config.toml
arch = "vgg"
model = "multi-label image tagger"
dataset = "photos with spoken descriptions (Open Images, Localized Narratives)"
train_examples = 101725
image_size = 32
crop_scale_min = 1
horizontal_flip = true
norm = "batchnorm"
hidden_act = "relu"
depths = [2, 4, 4]
kernel_size = 3
stem = "deep"
widths = [80, 128, 240]
downsampling = "max"
num_labels = 250
init = "kaiming_normal"
optimizer = "soap"
beta2 = 0.999
learning_rate = 0.004
beta1 = 0.95
shampoo_beta = 0.999
eps = 1e-08
precondition_frequency = 50
max_precond_dim = 512
merge_dims = false
one_sided = false
adamw_lr_other_params = 0.0028
max_grad_norm = 3.0
cautious_weight_decay = true
max_steps = 21900
batch_size = 128
epochs = 27.6
lr_schedule = "linear"
final_lr_fraction = 0
warmup_steps = 650
weight_decay = 0.1
adamw_weight_decay_other_params = 0.01
Rows from block 4, named by matrix and row number. Each number is 128 + 24 x the weight over its row's rms, rounded and kept within 0 to 255. All counts start at 0. After the name is the row's rms in percent of the matrix's.
# conv: 3x3 conv (model.blocks.4.conv.weight, 128x128x3x3), inputs 50-59, a 3x3 kernel for each
conv.50 101 [120 107 137 103 137 106 105 151 113 160 150 118 163 129 158 101 154 115 137 115 139 147 111 154 134 140  96 143  93 137 153 134  65 155 153 141 101 102 133 110 106 122 143 159 140 165 121  98 150 124 166 119 120 139 109 119 128  65 108 135  95 128 123 115 112 119 127 102 122 120 140 128 123 127 109 133 115 124 156 135 131 139 109 127 130  99 162 116 169 137]
conv.51 103 [129 135  91 106 114 139 104 122 159 145 161 115 104 153 112 101 107 121 134 121  93  98 165 104 139 128 117 192 144 144 127 127 101 140 106 120 103  92 105 137 147 128 114 122 133 121 160 136 121 136 126 164 141  97 136 148 182 129 171 163  84 145 134 114 134 202 116 132 112 133 153 140 142  91  92 127  93 118 135  96 119 154 142  83  98 143 133 179 146  93]
conv.52 104 [180 133 136 100 141 133 135 113 155 160 161 136 164 125 105 114  87  76 112 140 125  98 120  93 148 105 126 127  96  73 148 188 179 141 174 102 118 119 163 100 142 139 124 130 141 128 136 134 125 142 140 100  79 123 125 149 118 115 139  68 114 115 134 145 154 124 137 139 129  97 105  93 133 168 125 129 106 133 131 122 137 142 111 122 148 125 140 121 103 141]
conv.53 095 [135 139  93 172 126 169  96 134 130 105 121  99 110 120 105 100 113 114 113 128 128  96 100 135 156 128 106 149 121 111 177  91 120 161 118 123 151 177  92  75 147 153 175 159 151 137 147 128 151 149 131 135  59 128 159 143 130 104 165 160 122 113 143 154 100 162 127 149 153 102 117 160 139 103 162 110 143 133 136 144 117 137 157 100 145 140 114 141 107  93]
conv.54 103 [150 130 137 117 131  83 139 108 135 113 121 137 129 130 135  94 147 100 120 131  96 111 106 119 179 109 152 173 147  83 178 134 144 179 107 127  93 117 116 158 117 154 135 131 117 114 146 159 156 157 117 140 122 132 121 127 141 120 113  94 131 131 154 127 144 108 134 122 128  91 103 154 101 135 131 177  89 109 179 146  91 120 114 116 133 106 101 162 179 106]
conv.55 101 [109 109 122 111 133  92 126 124 134 136 138 151  92 187 104 123 118 116 138 154 123 104 114 122 103 173 123 184 128  93 163 189 157 157 131 101 114 127 111  89 127 118 133 124  87 155 143 130 120 141  96 110 106 142 117 125 113 125 134 114 146 155 120 107 108 146 138  85 126 102  80 128 129 130 128 101 141 128 125 122 104 156 106 137  95 124 113  92 103  94]
conv.56 103 [128 158 146 123 109 124 109 104  97 105 136 134 110 184 169 117  86 149 137 132  96 141 159 121 101 116 138 123 171 152 102 125 163  93 126  86 122 128 158 122 125 128 110 108 110 140 126 148 132 114 176 170 105 128 137 122 196 118 123 159 107 126 128 138 100 120  86 105 136 110 130 127 145 109 126 111 168 157 152 154 128 166 131  95 135 121 122 135 128 102]
conv.57 102 [152 174 130 107 153 129 102 124 101  94 132 137 183 162  91 129 129 144 122 128 115 131 108 108  98 136 128 138 154 144 118 150 119 132  79 114  98 127 168 121 157 110 152 167 142 107  79  86 101 137 198 168 131 176 105 144 139  88 137 133 141 107 144 139  93 188 115 125 130 132 100 116 153 110  87 106 115  97 106 110 131 147 153 104  68 135 149  98 117 103]
conv.58 101 [145 116 148 152 102 108 146 136 116 133 108 122 167 148  60 162 124 122 115  95 110 101 114 134 118 113  92 142 129  86 131 161 163  94 134 125 134 111 154 119 157 152 137 136 156 149 127 163 134 122 107 125 128 157 115 131 116  97 116 117 124 125 151  84 109 138 162 125 116  92 114 122 147 156 138 175 125 115  79 139  87 141 131 121  83 175 137 122 126 137]
conv.59 105 [112 133 105 137 143 150 127 121 127 127 165 119  75 136  81 102 123 120  97 129 115 181 143 123 116 135 135  74 125 142 135 103 157 139 159  63 127 107 133 122  88 124 108 169 180 114 135 139 210 126 104 141  96 110 113 140 116 146 160 131 142 156 117 138 117 127  96 101 122 110 153 131 121 137 140 140  99 127 187  96  84 138  70 133 153 172 113 128 124 108]
conv.60 102 [111 121  96 118 140 128 136 131 152 129 145 147 140 106 155 103  92 153  76 114 167 110 123  93 127 124 115 134 110 146  88 102 116 139 165 155  63 158 184 150 113  76 117 128 101 169 102 182 116  61 114 128  91 123 155 181 189 108 134 132 124 133 197 131  98 117 171 162 134 122 117 184 123 138 119 147 163 132 150 156 125 123 125 127 106 120 144  83 124 120]
conv.61 104 [137 126 142  81 142 120 119 132 124 178 141  94 122 145 117 124 126 105 104 151 110 149  93 172 125 133 106 130 144 133 110 130 115  67 140  86 119 110 107 110 178 148 192 139  96  98 112 127 187 114 140 119  95 127 122 113 151 130 137 128 124 120 140 116 176 148 141 133 191 111 117 139 140 125 115  67 144 128 153 136  95 148 105 178 117 122 181 125 109  98]
conv.62 099 [ 58 118 116 116 102 105 117 143 117 148  91 142 119  64 183 162 151 104 113 139 124 145 146 136 144 150 154 143 118 101 114 144 101 117 116 128 120 167 143 143 127 148 114 155 118 142 118  99 106 140 134 150 116 131 108 132 116 135 116 107 159 131 130 111  77 132 140 150 139 159 134 151 103 123  88 125 132  90 115 117 145 115 149 113 169 164 125 136 152 140]
conv.63 096 [ 98 129  78 100  98 124 116 134 121 117 130 107 102 100 121  81  91 147 118 129 125 119 110  80  98 107 134  87 139 154  81 142 128 126 122 145  94 123 148 145 135 115 154 177 176 111 167 135 127 117 140 118 119  97  97 142 109 147 126 119 141 142 135 121 153 115  96 145 160 133 134 104  87 118 174 147 166 129 133 123 108 111 160 141 181 171 149 118 153 100]
conv.64 098 [ 86 133 107 130 125  99  76 103 104 157 124 178 138 137 108 103 143 177 108 151 118 112  89 126 142 155 109 141 136 124 188 133 158 128 129 116 128 148 134 154 111 112 138 118 130 130 131 147 132 176 165 177 143 107 145 142 106 108 119 123 154 107 159 104 160 117  98 122 122  96 128 113  99 141 127 151 127 165 112 141 154 170 193 113 126 172  72 145 129  96]
conv.65 101 [120 166 112 127 120 142 147 130 129 126 191  74 153 132 114 127 113 132 118 172 144 151 110 136 102  96  80 117 160 155 108 157 132 105  81  77 133 122 101 127 125 149 111 147 107  81 149 118 117 108 167 125 107 107 138 159  79 157 153 146 110 142 104 137 105 158 117 153 145 108 131 167 107 123 127 121 134 136 107 117  88 139 161 120 190 132 115 109 104 132]
conv.66 102 [125 100 104 119 128  98 128 130 145 117 104 147 136 102 103 121 114 134  76 134 133 123 130 128 129 124  96 152 153 144 151 109 116 113  87 109 140 129 124 131 184 163 161 151 131  94  92 155  92 146 109 133 161 116 129 169  88 142 137 124  94 139 125 121 115 131 128 142 108 129 157 149 101 164 124 143 151 127 136 108 115 132 130 115 126 141 113 163 112 133]
conv.67 100 [147 129 132 126 171 146 137 124 119 104 112 146 162 147  83 129 110 148 144 124 141 123 133 142 155 112 133 157 166 151 135 121 112 120 127 124 121 137 107 150 133 120 112 117 178 116 125 140 166  95 143 119 128  85 135 106 167 168 124 143 150 122 153  75  87 101 107 124 163 145 120 133 109 120  94 155 135 132  94 120 126 132 143 141 210  84 144 121  96 117]
conv.68 097 [114 147 115 120 130 143  99 107  87 141 123 104 150 177 156 113 122 138 115 101 106 128 136 121 141 134  89  72 150 109 111 169 148  80 132  82 104 109 107 117 124 101 106  80  64 122 140 147 102 147 126 141 128 127 169 116 158 125 149 153 130  99 133 153 143 122 166 157 123 122 165 132 113 182  71 127 188 134 122 137 142 174 149 146 182 116 153 126 145 175]
conv.69 098 [ 95 102 114 124 107 113  89  84 104 145 147 167 149 162 139 116  91 111 166 116 159 119 115 110 127 167 134 147 161 103 137 142 113 146 138 136 155 131 132 130 127  86 116 116 121 146 134 128 108 124 138 106 127 131 117 107 112 123 135 117 146 102 110 119 143 116  89 135 161 110 139 127 117 146 158 122 122  86 133 132 141 131 126  92 161 128 124  93 106 145]
conv.70 106 [140 133 168 168 137 150 107 137 123 113 118 109 124 142 105 153 127  84 150 122 121 115 106 145 151 142 103 162  95 116 110  90 114 146 148 138 117 124 161  85 135 170 166 119 107 113 158 100 160 107 153 121 112 145 119 114 117 106  96  86 143 138 117 117 123 179  97  77 162 113  96 107 104 136  74 130 107 106 104  79 117  91 183 117 147 121 107 157 119 111]
conv.71 103 [133 108 138  93 142 103 127 142 130 166 217 130 172 212 154 115 107 123 114 113 120 154 123 156 131 126 118 105 109 161 151 144 135 103  90 112 138 142 137 100 115 125 129 127 149 153 142  83 156 125 115 113  56 109 126 175 176 136 114 169 152 138 174 141 139 146 123 117 147 128 120 129 101  92 119 114 117 131 154 119 117 118 171 108 138 116 133 132 123 118]
conv.72 096 [116 155 181 122 170 129 153 129 122 105 140  86 147 165 108 134 110 134 103  97 120  95 111 116 138 132 121  88 141 109 115 103 121 162 128 122 125 112 116 178 165 148 112 127 156 128 125 157 126 167 114 125  96  84 131 141 121 111 132 142 134 145 155 127 117 183 145  82 161  80 166 108 150 141 109 150 135 132 142 142 124  81 119 111  85 192 129 124 135 143]
conv.73 097 [124 126 125 145 147 127  90 105 110  85 149 114 141 142 151 119 138  97 156 116 151 110 107 130 118 122 111 159 101 126 141 111 115 123  80 125  98 132 145 119 112 106 112  92  82  97 107 131 129 127 138 147 175 153 131 105 114 102 130 136 113 158 103 104 129 151 119 160 151 118 154 120 100 119 132 138 115 130 130 158 173 147 131 102 170 108  89 111 132 130]
conv.74 101 [101  91  90 120 127  89 128 138  75 142  93 142 167  96 114 172 134 174 139 128 133 167 115 120  74 123 136 115 131  77 151 156  83 115  99 127 153 128 138 154 135 164 101 111 138 116 128 112 148 137 104 113 119 160 149 109 129 132  98 103 120 124 102 119 150 142 116 135 127 105 131 114  96 124 175 141  90 124  60 144 133 178 113 141 129 165 181 112 152 167]
conv.75 099 [105  90 142 138 118 132 138 113 144 131 125 129 131 145 136 136  65 107  97 126 112 133 128 114 147 104 135 106 128  90 126 136 154  93 134 139  82 108 100 129 128 128 112  98 113 119 107  84 117 159 146  97 148 135 143 154 143 136 130  97 138 128  83 144  92 128 161 148 143 133 175 140 122 108 135 156 115 140 106 160 186  98 126 117 157 104 128 179 113 138]
conv.76 094 [130 117 125 135 149 175 122 100  94 144  80 143 130 119 154 145 141 109 139 133 137 129 122 130  85 133 135 141 104 145 136 152 116 114 109 135 130 141  92 128 163 157 124  95 142 138 137  76  95  87 145  99 101 146 129 134 159 151 152 133 129 149  98 110 149 153 105 163 178  77 150 152  98  98  84 116 102  90 108  89 112  97 139 179 135 170 170 146 163 132]
conv.77 096 [113 122 109 129 129 121 150 124 105 129 115 128 159 152 132 111 148 125 127 117 130 177 119 115 122 108 135  92 144 156 180 115 129 187 139 146 129  88 122 113 139  82 138 144 142 152 133  95 203 114 164 115 112 128 134 146 122 145 141 141 121  98 120 144  89 122 111 153 125 128 135 129 137 118 135 160 135 141 114  97  99 154 114 134 126 152 111 148 140 114]
conv.78 094 [ 98 158 137 134 139 118 170 145 123 149 151 101 102 126 104  87 151 103 162 112 158 112 103  94 150 112 171 147 123 134 116  77 152 130 165 112 118  95 141 115 129 155 156 147 160 182 119 164 131 116 146 154 162 130 110 114 101 106 116 115 145 125 113 145 134 108 144 119 129 122 141  62 124 105 140 121 145 114 113 114 139 152 172 104 120  88 126 115  82  97]
conv.79 098 [141 164  89 138 139 145  88 122 105 132 147 116 132 128 155 178 137 129  93  98 104 128 113 123 153 128 113  85  69 143 149 142 123 122 129 112 129 108 130 110 141 154 131 112 126  84 102 131 127 137 153 136 119 101 103 142 124 118 125 127 116 151 107 128 126 160 124 123 136 134 117 156 127 144 153 135  79 144 143 124 105 102 111 122 132 146 179 121 158 140]
conv.80 101 [124 138 112 161 174 147 131 129 140 110 108 102 120 126 152 109 141 116 108 104 115 114  94 100 130 135 152  77 131 110 127 121 106 152 108  72 131 130 106 156 138 164  73 117 101 127 130 121 173 141 121 131 125 100 133 124 114 125 100 123 136 163 160 135 155 106 119 104 155 139 137 107 132 125 104  78 101 111 156 206 175 147  92 187 142 157 119  86 166 139]
conv.81 105 [106 148 129 126  98 169 136 123 140 184 154 106 204 104 154  81 142  92 118 131 142 132 103 117 103 103 128 100 138  84 103 175 103 102 123 104 123 107 124 126  84 130 105 130 141 106 161 125 136 157 132 154 110  95 144 151 120 126  98 134 161 153 123 129 154  95 132 145 148 138 118 110  79 121 110 117  97 138 119 104 129 128 113 186  88 128 146  96 151 135]
conv.82 100 [150 137 128 155 141 140 118 113  94 157 125 115 123 116 133  71 151 123  94 125 141 132 131 108 153 107 137 147  91 129 129 197 118 124 131  49 141 128 127  86 134  87 140  98 122 132 152 124  95 130  98 133 130 165 146 141  93 166 107 160 128 139 127 138 155 114 195 153 177 127 132 162 117 173  89 125 133 140 151 143 142 139 138 178 156 137 167 153  96 152]
conv.83 096 [145 143 140 100  96 103  71 140 118 157 155 112 158 149 153 159  97 169  99 102 109 135  86 104 155 147 113  89 134  99  96 179 121 135 146  93 140 164 136 115 109 143 168 138 157 125 152 127 158 125  90 119 112 155 118 114 137 131 127 140 137 132 115  66 123 140  98 109 125 124  94  94 106 125 129 137 127 116 127 133 119 130 117 149 151  92 141 125 124 111]
conv.84 101 [142 110 160 134 129 113 140 137 105 177 143 122  82 120 131 142 144 113 137  92 116 121 116 122 127  83 156  95 129 137 142 112 107 180 130 102 149 144 130 115 119 127 131 128 140 136 118 121 117 141 173 110 103 173 146 152 139 116 116 122 145 111 138 105 165 163 126 109  92 154 133 130 131  71 109 120 119 123  90 132  64 175 103 140 137 125 171 105 132 156]
conv.85 100 [100 131  87  78 121 104 119 140 140 135 114 145  82 159 183 127 110 140 111 170 169 128 124 144 117 134  83 138 121  79 151 140 194 159 112 172 127 144 135 122 134 137 158 153 168 111 139 150 141 148 121 114 167 124 101 135 124 166  98 116 133 117 110 107 178 202 140 120 111 111 133  96 144 114 124 127 136 135 117 108 110 127 157 130 102  74 154  88 118 120]
conv.86 098 [136 142 140 107 113 138 109 129 121 176 180 112 128 163 155  57 157 117 118  76 140  81 117 136 103  98 137 137 133 110 120 106  52 184 106 166 124 118  98 137  98 139 117 135 112 125 107 116 149 101 148 130 125 126 136 108 130 144 145 160 178  94 100 125 174 139 115 153 131 100 139 100 144 110 119 144 145 152 114 103 101 142  99  85  89 137 158 136 154  63]
conv.87 104 [100 116 123 125 139 137 114 125 158 145 165 102 194 123  87 130 167 112  75  94 110 140 103 147 138 125 185 172 255 168 158 171 111 157 147  80 129 142 108  75 129 157  85 133 109 151 131 129 137 112 132 127 118 138 124 106 131 105 108 146 101 149 138 100 125 151 133 112 143 112 144 127 100 146 171  99 116 156 136 122 102 122 120 107 170 144 100 126 151  86]
conv.88 102 [134 129 101 134 145 131 119  93 121 132 111 192 130 142 147 160 116 110  68 145 108 125 121 118  97 106 145 105 159 163 124  97 107 106 117 112 129 138  65 109 149 102 168 162 114 114 109 138 115  73  85 109 120 133 139 138 113 157 124  93 112 137  95  99 162 130 124 144 113 138 143 118 105 100 114 112 117  96 124  99 119 115 128 147 152 155 111 133 120 111]
conv.89 097 [171 139 148 133 116 106 115 116 103  98  99 133 131 133 100 163 100 153 116  99 103 139 145 153 132 165 164 129 113 149 101 145 104  87 180 125 123 115 101 133 148 125 110 116 135 105 120 127  97 142 139 165 135 129 154 102 100 116 140 132 130 139 137 120 144  94 160 172 117 140 142  74 100 127 138 120 107 147 192 118 130 119 102 118 132 105 153  89 133 141]
conv.90 095 [100 135  92  89 112 110 154 122 127 169  88 138 121 164 159 117 115 112  96  80 175 131 109 122 118 150 159 125 135 132 126 139 126  97 103 133 100 129  93 146 122 103 112 141 125  97 119 111 206 176 137 153 168 155 164 137 143 118 137 145 122 131 120 132  94 138 133 160 179 128 141 116 133 118 112 138 138  98 116 140 128 138 152 165 157 138 123 137 155 124]
conv.91 101 [104 163 115  77 137  69 124 132 117 160 107 178 100 136 121 158 144 136 122 109 132 118 142 119 168  76 141 144 145  96 110  93 120 122 108 148 127  85  87 110 120 138 129 157 118 136 141 124 129 124 141 125 176 136 139  54 116 154 161 160 149 112 123 183 155  77 107 121 101 136  91 114 114 119  88  92 148 128 125 159 124 132  96 159  94 111 123 104 111  84]
conv.92 097 [122  88 144 140 114 109 133 153 107 111 148 116 100  85 143 107 142  72 101 125 119 132 109 112 106  88 105 146 128 172 203 118  90 119  94 131  76 120 121  97 124 120 114 123 116 104 153 124 115  96 106 125 105 125 125 145 111 126 121 122 116 154 117 129 126  81  88 116 119 168 159 131  97 139 139 122 112 125 119 133  97 115 144  91 130 131 148 141 108 148]
conv.93 093 [134 118 111 147 175 117 112 124 117 130  80 121 103 128 104 151 143 104 117  82 119 142 128  77 167 125  93 134 127  83  90  84 147 169 112 100 137 139 110  96 108 142 118 139 144 131 116 149 135 169  95 132 120 135 106 131 177 106 134  97 121 110  85 131 106  86 113 120 139 126 142 140 123 142  97 133 100 152 132  98 115  93 116 124  73 120  69 130 110 127]
conv.94 101 [115 118 113 115 124 100 107 127  88 101 143 127  98 152 152 155 149 135 126 124 145 122 134 142 125  95 132 151 157 133 118 126 125 109  90 127 140 142 139 132 126 101 122 116 141 108 102 134 143 155 136 125 105 144 140 164 144 124  95 157 112  92  82 131 127 140 182 121 149 128  78 105 122 163 147 121 135 126 112 144 119 138 125 123 138 163 143 116 134 150]
conv.95 098 [125  94 106  98 110 122 102  80  96 112 116  94 127 142 138 131 170 121 120  99 109 153 117  79 112 158 139  96 130 134 147 176 154 132 116 136  95 145 140 147 141 150 173 137 170 148 108 154 118 129 114 126  86  92  95 145  99  88  78 116 143 165 144  95 137 135 119 187 144 165  84 127 107 169 141 145 102 115 115 142 107 115  90 202 126 152 102  92 101 105]
conv.96 099 [153 133  97 119 163 112  96 101 119 167 104 126 161 155 134  80 174 125  79 122 147 110 133 150 123 117  75 157 108 107 144 133 142 123 150 144 112  96 109 131 149 124 116 123 144 125  82 131 116 150 105 142 112 146 121 143 133  65 159 106 160 175 132 113 104 102 137 133 178 149 150 155  89 121 181 149 150  94 107 133  80 156  85 123 126 134 158  61 189 139]
conv.97 099 [108 114  74  94 140 125 122 108 129 172 127 105 102 148 154 131  89 141 122 133 113 117 128 138 126 139 131 150 129  72  81  99 120 112 152  77 117 112 175  65 110 107 132 136 150 142  93 161 150 151 140  88 139 132 127 156 134 151 157 124 118 102  97 114 137 139 129 135 129 128 135 141  95 129 112 138  97 155 118 120  99 121 129 116 230 148  90 175 117 113]
conv.98 102 [114 115  76 139 112 154 120 128 113 123 153 114 102 119 108 127 115  96 155 101 100 138  96 168 169 125 140  94  83 101 134 153  98 158 150  97 142 116 127 100 110  97 137 174 153 102 145  91 141 114 138 144 112  99 133 108 137 118 125 166 130 136 136 140 103 129 131 141 136  96 131 133 136 145 142 100 113  73 158 118 107 113 124 139  81 106 116 158 118  96]
conv.99 105 [101 112 136 132 147 114 145 110 134 197 152 171 131 123 167 104 155 139 135  97 143 145 130 110 132 133 104 135 186 174  74 160 171 125 115 143  98 130  67 138 109 127 137 142 137 122 179 143 116 139 110 133 115 129 126 137 142  88 127 132 144 129 134 124 155 161  99 158 130  85 126 141 150 122 113 128  91 121 143 132 130 134 117 168 112 148 117 128 120 103]
conv.100 092 [152 133 136 136 124 140 102 137 110 124 128 153 141 130 103 120 133 121 154 151 106  89 103 128 135 172 142  83 140  93 170 136 150 142 166 159 111 112 114 155 132 155 132 137 145 126 132 125  86 105  99 113 103 120 113 161 169 146 147 158 164 160 156 150 109  91 146 111 143 156 157  81 167 109 110 115 135 114 122 120 121 132  93 177 100 140 140 122  65 155]
conv.101 096 [155 124 132 159 158 155 115 173 101 113 132 128 124 104 139 102 133 125 127 114 160 165 133 150 135  98 113 125 108 106 143 105  77 148 114 123 129 134 147 143 144 124 143 128 149 145 108 103 148 118 121 120 159 119 176 109 143 148  96 119  92 125 142 178  98 149 113 126  98 140 117 109 171 130 148 151 139 152  94 137 142 135 149 130  81 126 109 113  86 110]
conv.102 107 [169 165 155 111 145 123 126  96 127 105 108 146 147 185 154  99 139 150 128 128 138 119 120 134 128 109 100 112 178  94 114 134 174  96 138  90 129 150 127  90  93 106  73 132 151 110 133 114 121 119 120 142 125  88 107 127 116 146 166 177 150 142  94 165 148 121 114 111 143  81 109 103  90 119 143 101 149 145 127 128 137  95 178 137 124 174 181 112 158 130]
conv.103 103 [129 122 117 124 102 184 132 145 144 190 173  92 128 139 125 123 112  99 136 117  99  94 137 136 146 120 107 119 104 120 133 103 178 146 115 152 147 114 124 106 117 118 178 104 172 131 112 115 116 105 108 117 139 114 120 136 116 111  99 121 157 126 122 103  83  91 113 156 146  98 131 158 143 150 137 112 127 116 150 129  91  97 117  97 130  90 126 127 132 150]
conv.104 103 [115 130 110 131 147 132 153 157  99 127 134 115 121 109 174 129 146 115  83 128 149 121 123 127 131 118 125 132 123 133 107  99 136 132 131  74 139 142 127 154 135 112 109 157 115 119  89 122 122 118 153 142 141 201 130 133  82 120 147 140 129 130 159 139 176 136 137 147  91 125 144 134 136 140 152 127 138 123 103 138 105 157 191 162  92 119 120 133 128 131]
conv.105 099 [130  92 112 119 129 100 124  81 144 147 137 164 130 142 100 135 200 126 113  94  88 136 151 146  88 144 117 173 134  91 127 100 102 177 122 111 148 157 149 136 138 105 127 122 145 108 109 113 172 125 129 108 119 145 180 125 165 146 117 127 154 100 108 112 112 181 161  92 135 116 122 109  92 175 104 138 128 113 114 134  99 185  86 189 207 146  55 130  84 111]
conv.106 101 [ 92 137 154 116 116  87 126 136  90 137 110 112 130  67 115 140  99 129 130 139 146  89 119  98 115  83 136  98 131 119 163 153 120 101 140 127 149 108 155 122 173 151 109 105 103  91 118 114 172 137 153 131 162 136 145 117 151 131 159 127 158  99 113 147 146 163  76  98 104 105 100 112 111 150 149 101 140 146 116  94  91 168 130 120 171 137  89 159 127 104]
conv.107 100 [156 145  87 152 119 153 152 144 131 183 127 122 116 134 128 159 144  89 136 148 110 147 125 109 128 122 152 137 161 153 147  98 111 127 137 146 117 122 114 154 123 139 131  87 148 156 133 118 150 107 129 102 151 104 118  87 136 122 172 132 111 161 135 175  99  92 150 141 124 118  99 108 188 157 114  99 120 125 143 133 125 119  83 115 137 116 110 152 123 115]
conv.108 106 [113 120 128 131 111 113 125 146 127 134 160 136 140 108 122  91 128 174 138 131 130 118  96 137 121 108 111 135 130 108 116 142 174 110 110 163 137 124 140 127 144 157 133 145 148 116  81 166 111 117 132  97  89  97 159 111 104 121 111 152 175 152 155 108 160 171 105 116 113 142 102  77  87 107 105 133 125 170 121 105 170 152  86 145 187 168 142 119 163 104]
conv.109 100 [ 83 113 119  85 141 106 140  77 140 126  98 116  62 130 105 101 121 112 140 126  79  88 157 104 144 127 131 137 109  94 155 127  80 117 118 112 114  98 109 131 138 156 137 159 130 134 165 139 107 110 151 107 150 179 120 128 137 112 138 108 128 120 136  67 150 128  97 149 138 180 174 146 104 174 156 133 102 133 162  87  89 140 144 109 131 154 116 136 101 159]
conv.110 094 [134 139 173 118 143 124 138 123 144 148 147 103 159 148 120 157 161 146 139 140 174 132 126 166 109 114 152 162 156 153  90 108 149 139 152 104 112  87 106 152 139 145 169 100 157 112 142 115 108 148 139 117 132 157 111 116  98 118 122 132  95 136 118 137  98  96 149 132 144 103 106 123 145 158 140 146  88 128 147 132 133  91 128 105 145 148 137 127 127 107]
conv.111 104 [131 139  95 134 117 177 155 108 103 148 143 149 152 122 111 149 134 128 117 134 125 116 150 118 104 132 107 124 132 129 133 152  82 115 139 125 117 164 145 116 130 163 114 112 118 124 106 117 124 171 115 159  90 113 133 107 104  95 139 113 112 130 102 126 127 108 124 112 107 109 124  87 106 101 141 132 131 132 137 121 144 139  92 146 112 101  97 129 113 114]
conv.112 096 [132 104  90 109 138 106 150 133 158 179  67 126 127 138 151 130 149 123 110 163  87 135 110 145 122 141 128 163 129 113 134  98 109 150 109 120 120 112 129 119 115 144 138 140 158 179 190 226 111 148 112  45 108 149 117 122 146 156 116 119 124  93  68 140 122 130 135 123 113 122 158 172 123 113 123  90 106 135  99 135 104 181 141 101 109 170 121 155 145 163]
conv.113 102 [129 148 120 129 123 103  87 146 103 140 168 117 117 155  92 175  84 100 126 100 127 129 103 126 102 121 157  99 141 124 121 163 168 129 113 121 111 138 104 143  99 108 109 116 135 144 110  78 179 153 119 155 124 114 132 138 106 134  96 123  87  89 140 124 119 154 106 153  98  92 139 132  84 122 122 126 112 132 120  92 116 158 122  94  99 122 102 142 175 125]
conv.114 106 [ 97 131 129  90 132 123 124 117 106 177 154 124  79 169  97 117 109 137 117 101  99 149 143  96 146  70 108 135 117 116  75 120  97 131 131 117 126 106 112 149  98 131 191 135 123 146 150 112 102 133 136 126 119 150 155 118 130 153 129 167 127 157 116 124 106  51  97 119 102 132 137 148 120 126 136 140 153 131  98 118 117 177 192 121 125 143 133 122 107 147]
conv.115 095 [125 159 187 120 112 149  96 105 173 104  87 110 156  83  97 141 163 132  99 126 108  98 101 104 106  89 106 124 111 100 100 123 111 120  90  91  95 152  88 123 143 142 110 125 123 115 103 143 162 112 118 146  87 150  93 166 184 132  78 137 116 117 142 108 147 200 119 135 155 132 154 134 107 121 139 133 144 126 132 136 113 152  92 148 176 141 122 103  94 139]
conv.116 096 [111 127 119 147 159 169 139 151 159 108  94 127 107  88 107  87  98 108 144  70 120 115 131 134 136 107 148 121 125 114 110 120  58 128 127 120 120 163 114 150 149 157 121 110 107 144 156 158 109 109 160 204 141 121 107 178 150 135 122 151 127 124 153 151 147 131 149 130 139 171 137 121 150  94 106 110 135 121 162 152 149 138 117 111 150 142 102 130 175 114]
conv.117 097 [124 166 124 100 124 141 120 136 124 146 142 125 148 127 173 130 114 114 141  90 161 107 163 110 138 117 130 114 128 114  35 118 109 130 145 199 155 127 131 124  78 140 120  95 115 116 129 109 137 167 182 112 139 113 140 114  90 119 155 145 170 128 107 130 149  98 150 143 163 121 114 111 125  91 103 109 128 101 167 140 118 153 111 163 137 116 142 130 131 113]
conv.118 095 [113 131 162 132 128 172 155 122 171 120 146 142 173 115 161  90 171 135 144 131 146 137 111  87 169 147 157 137 146 115 153 136 149 104 104  99 117 121 135 140 146 171  94 117  89  97 160 132 154 116  79 129  88 104 127 154 147 163 106 131 124 118 161  72 117 145 102 135 159 139 132 174 115 166 125 130 117 114 123 148 110 107 110 136 131 123 165 140 116 117]
conv.119 095 [117 156 102 146 167 126 118 128 115 153 140 136 135 107 135 142 124  98 114 158  86 132 107 140 119 169 114 113 130 162 132 134  89 133  82 141 118  90 129 144 117 122 126 102 136 130 135 146 154 101 101  77 135 142  89  63 133 101 109 149 107 140 125  95 104 123 100 113 123 131 103 133 124 102 118 126 148 154 145 131 152 134 147 168 129 167 118 148 164 109]
conv.120 101 [124 114 108 137 123 118  85 120 114 113 167 108 135 137 137 115 148 138 134 125 158 123 102 124  94  94 101 125 117 148 136 137 120 102  82 125 113 108 104 137  87 140 108 140 118  82 135 135 133 109 103 124 163 143 110 124 115 103 146 171 104 138 102 122  75 130 165  84 123 117 107 174 109 117 106 141 145  96 125  96 124 121 138 125 128 131 101 148 115 103]
conv.121 105 [146 111 115 129 123  98 121 115 118 117 158 123 128 149  94 120 176  95 118 114 131 153 146 136 144 141 114  96 117  92 178  99  82 115 108 134 129 116 117 134  94 139  92 128 151 120 119 132 113 156 112 107  96 180 128 186 146 132 119 150 129 132 129 141 143  79 115 101 130 103 139 145 130 122 112 127 140 130 110 141  82 157 123 142 100 138 115  96 135 109]
conv.122 098 [156 134 157 124 139 137 117 147 120 101 101 150 111 141 112 113 116  95 119 125  96 139 157 135  92  74 123 174 122 177 137 145 110 128 126 137 129 115 126 150 142  82  99 106 144 160 137 168  93 117  95 137 135 159 138 101 112 103 111 137 136 105 120 154  95  92 169 129 100 128 183 153 120 120 134 117 112  81  75  76 100 168 140 110 104  77 124  99 114 111]
conv.123 101 [134 150 123 130 132 110 130 125 130 180 145 154 130  87 125 121 130 147 107 161 150 135 151 111 145 111 117 140 143  90 120 117 124 157  96 115 120 141 121 166 149 161 114 114 119 178 105 124 143 166 116 173 122 106  85 140 129 127 152 140 125 108 147 123 115 155 113 105 181 133 140 154 134 151  97 132 134  70 147 125 125 116  65 124 127  64 125  93 135 194]
conv.124 101 [129 110  66 137 143 143 108 112 119 154 137 132 128 121 123 176  95 127 162 122 121 141  99  70 157 128 148 133 181 118 152 120 145  88  98 107 131 133 104 135 120 163 163 147 149 170 128 150 133 148  99 135 122 119  81 120 114 151 127  96  83 125 122 130 118 121 149 129 109 140 135 156 112  86 137 106 146  95 145 182 172  87 130 101 139 129 125 113 170 150]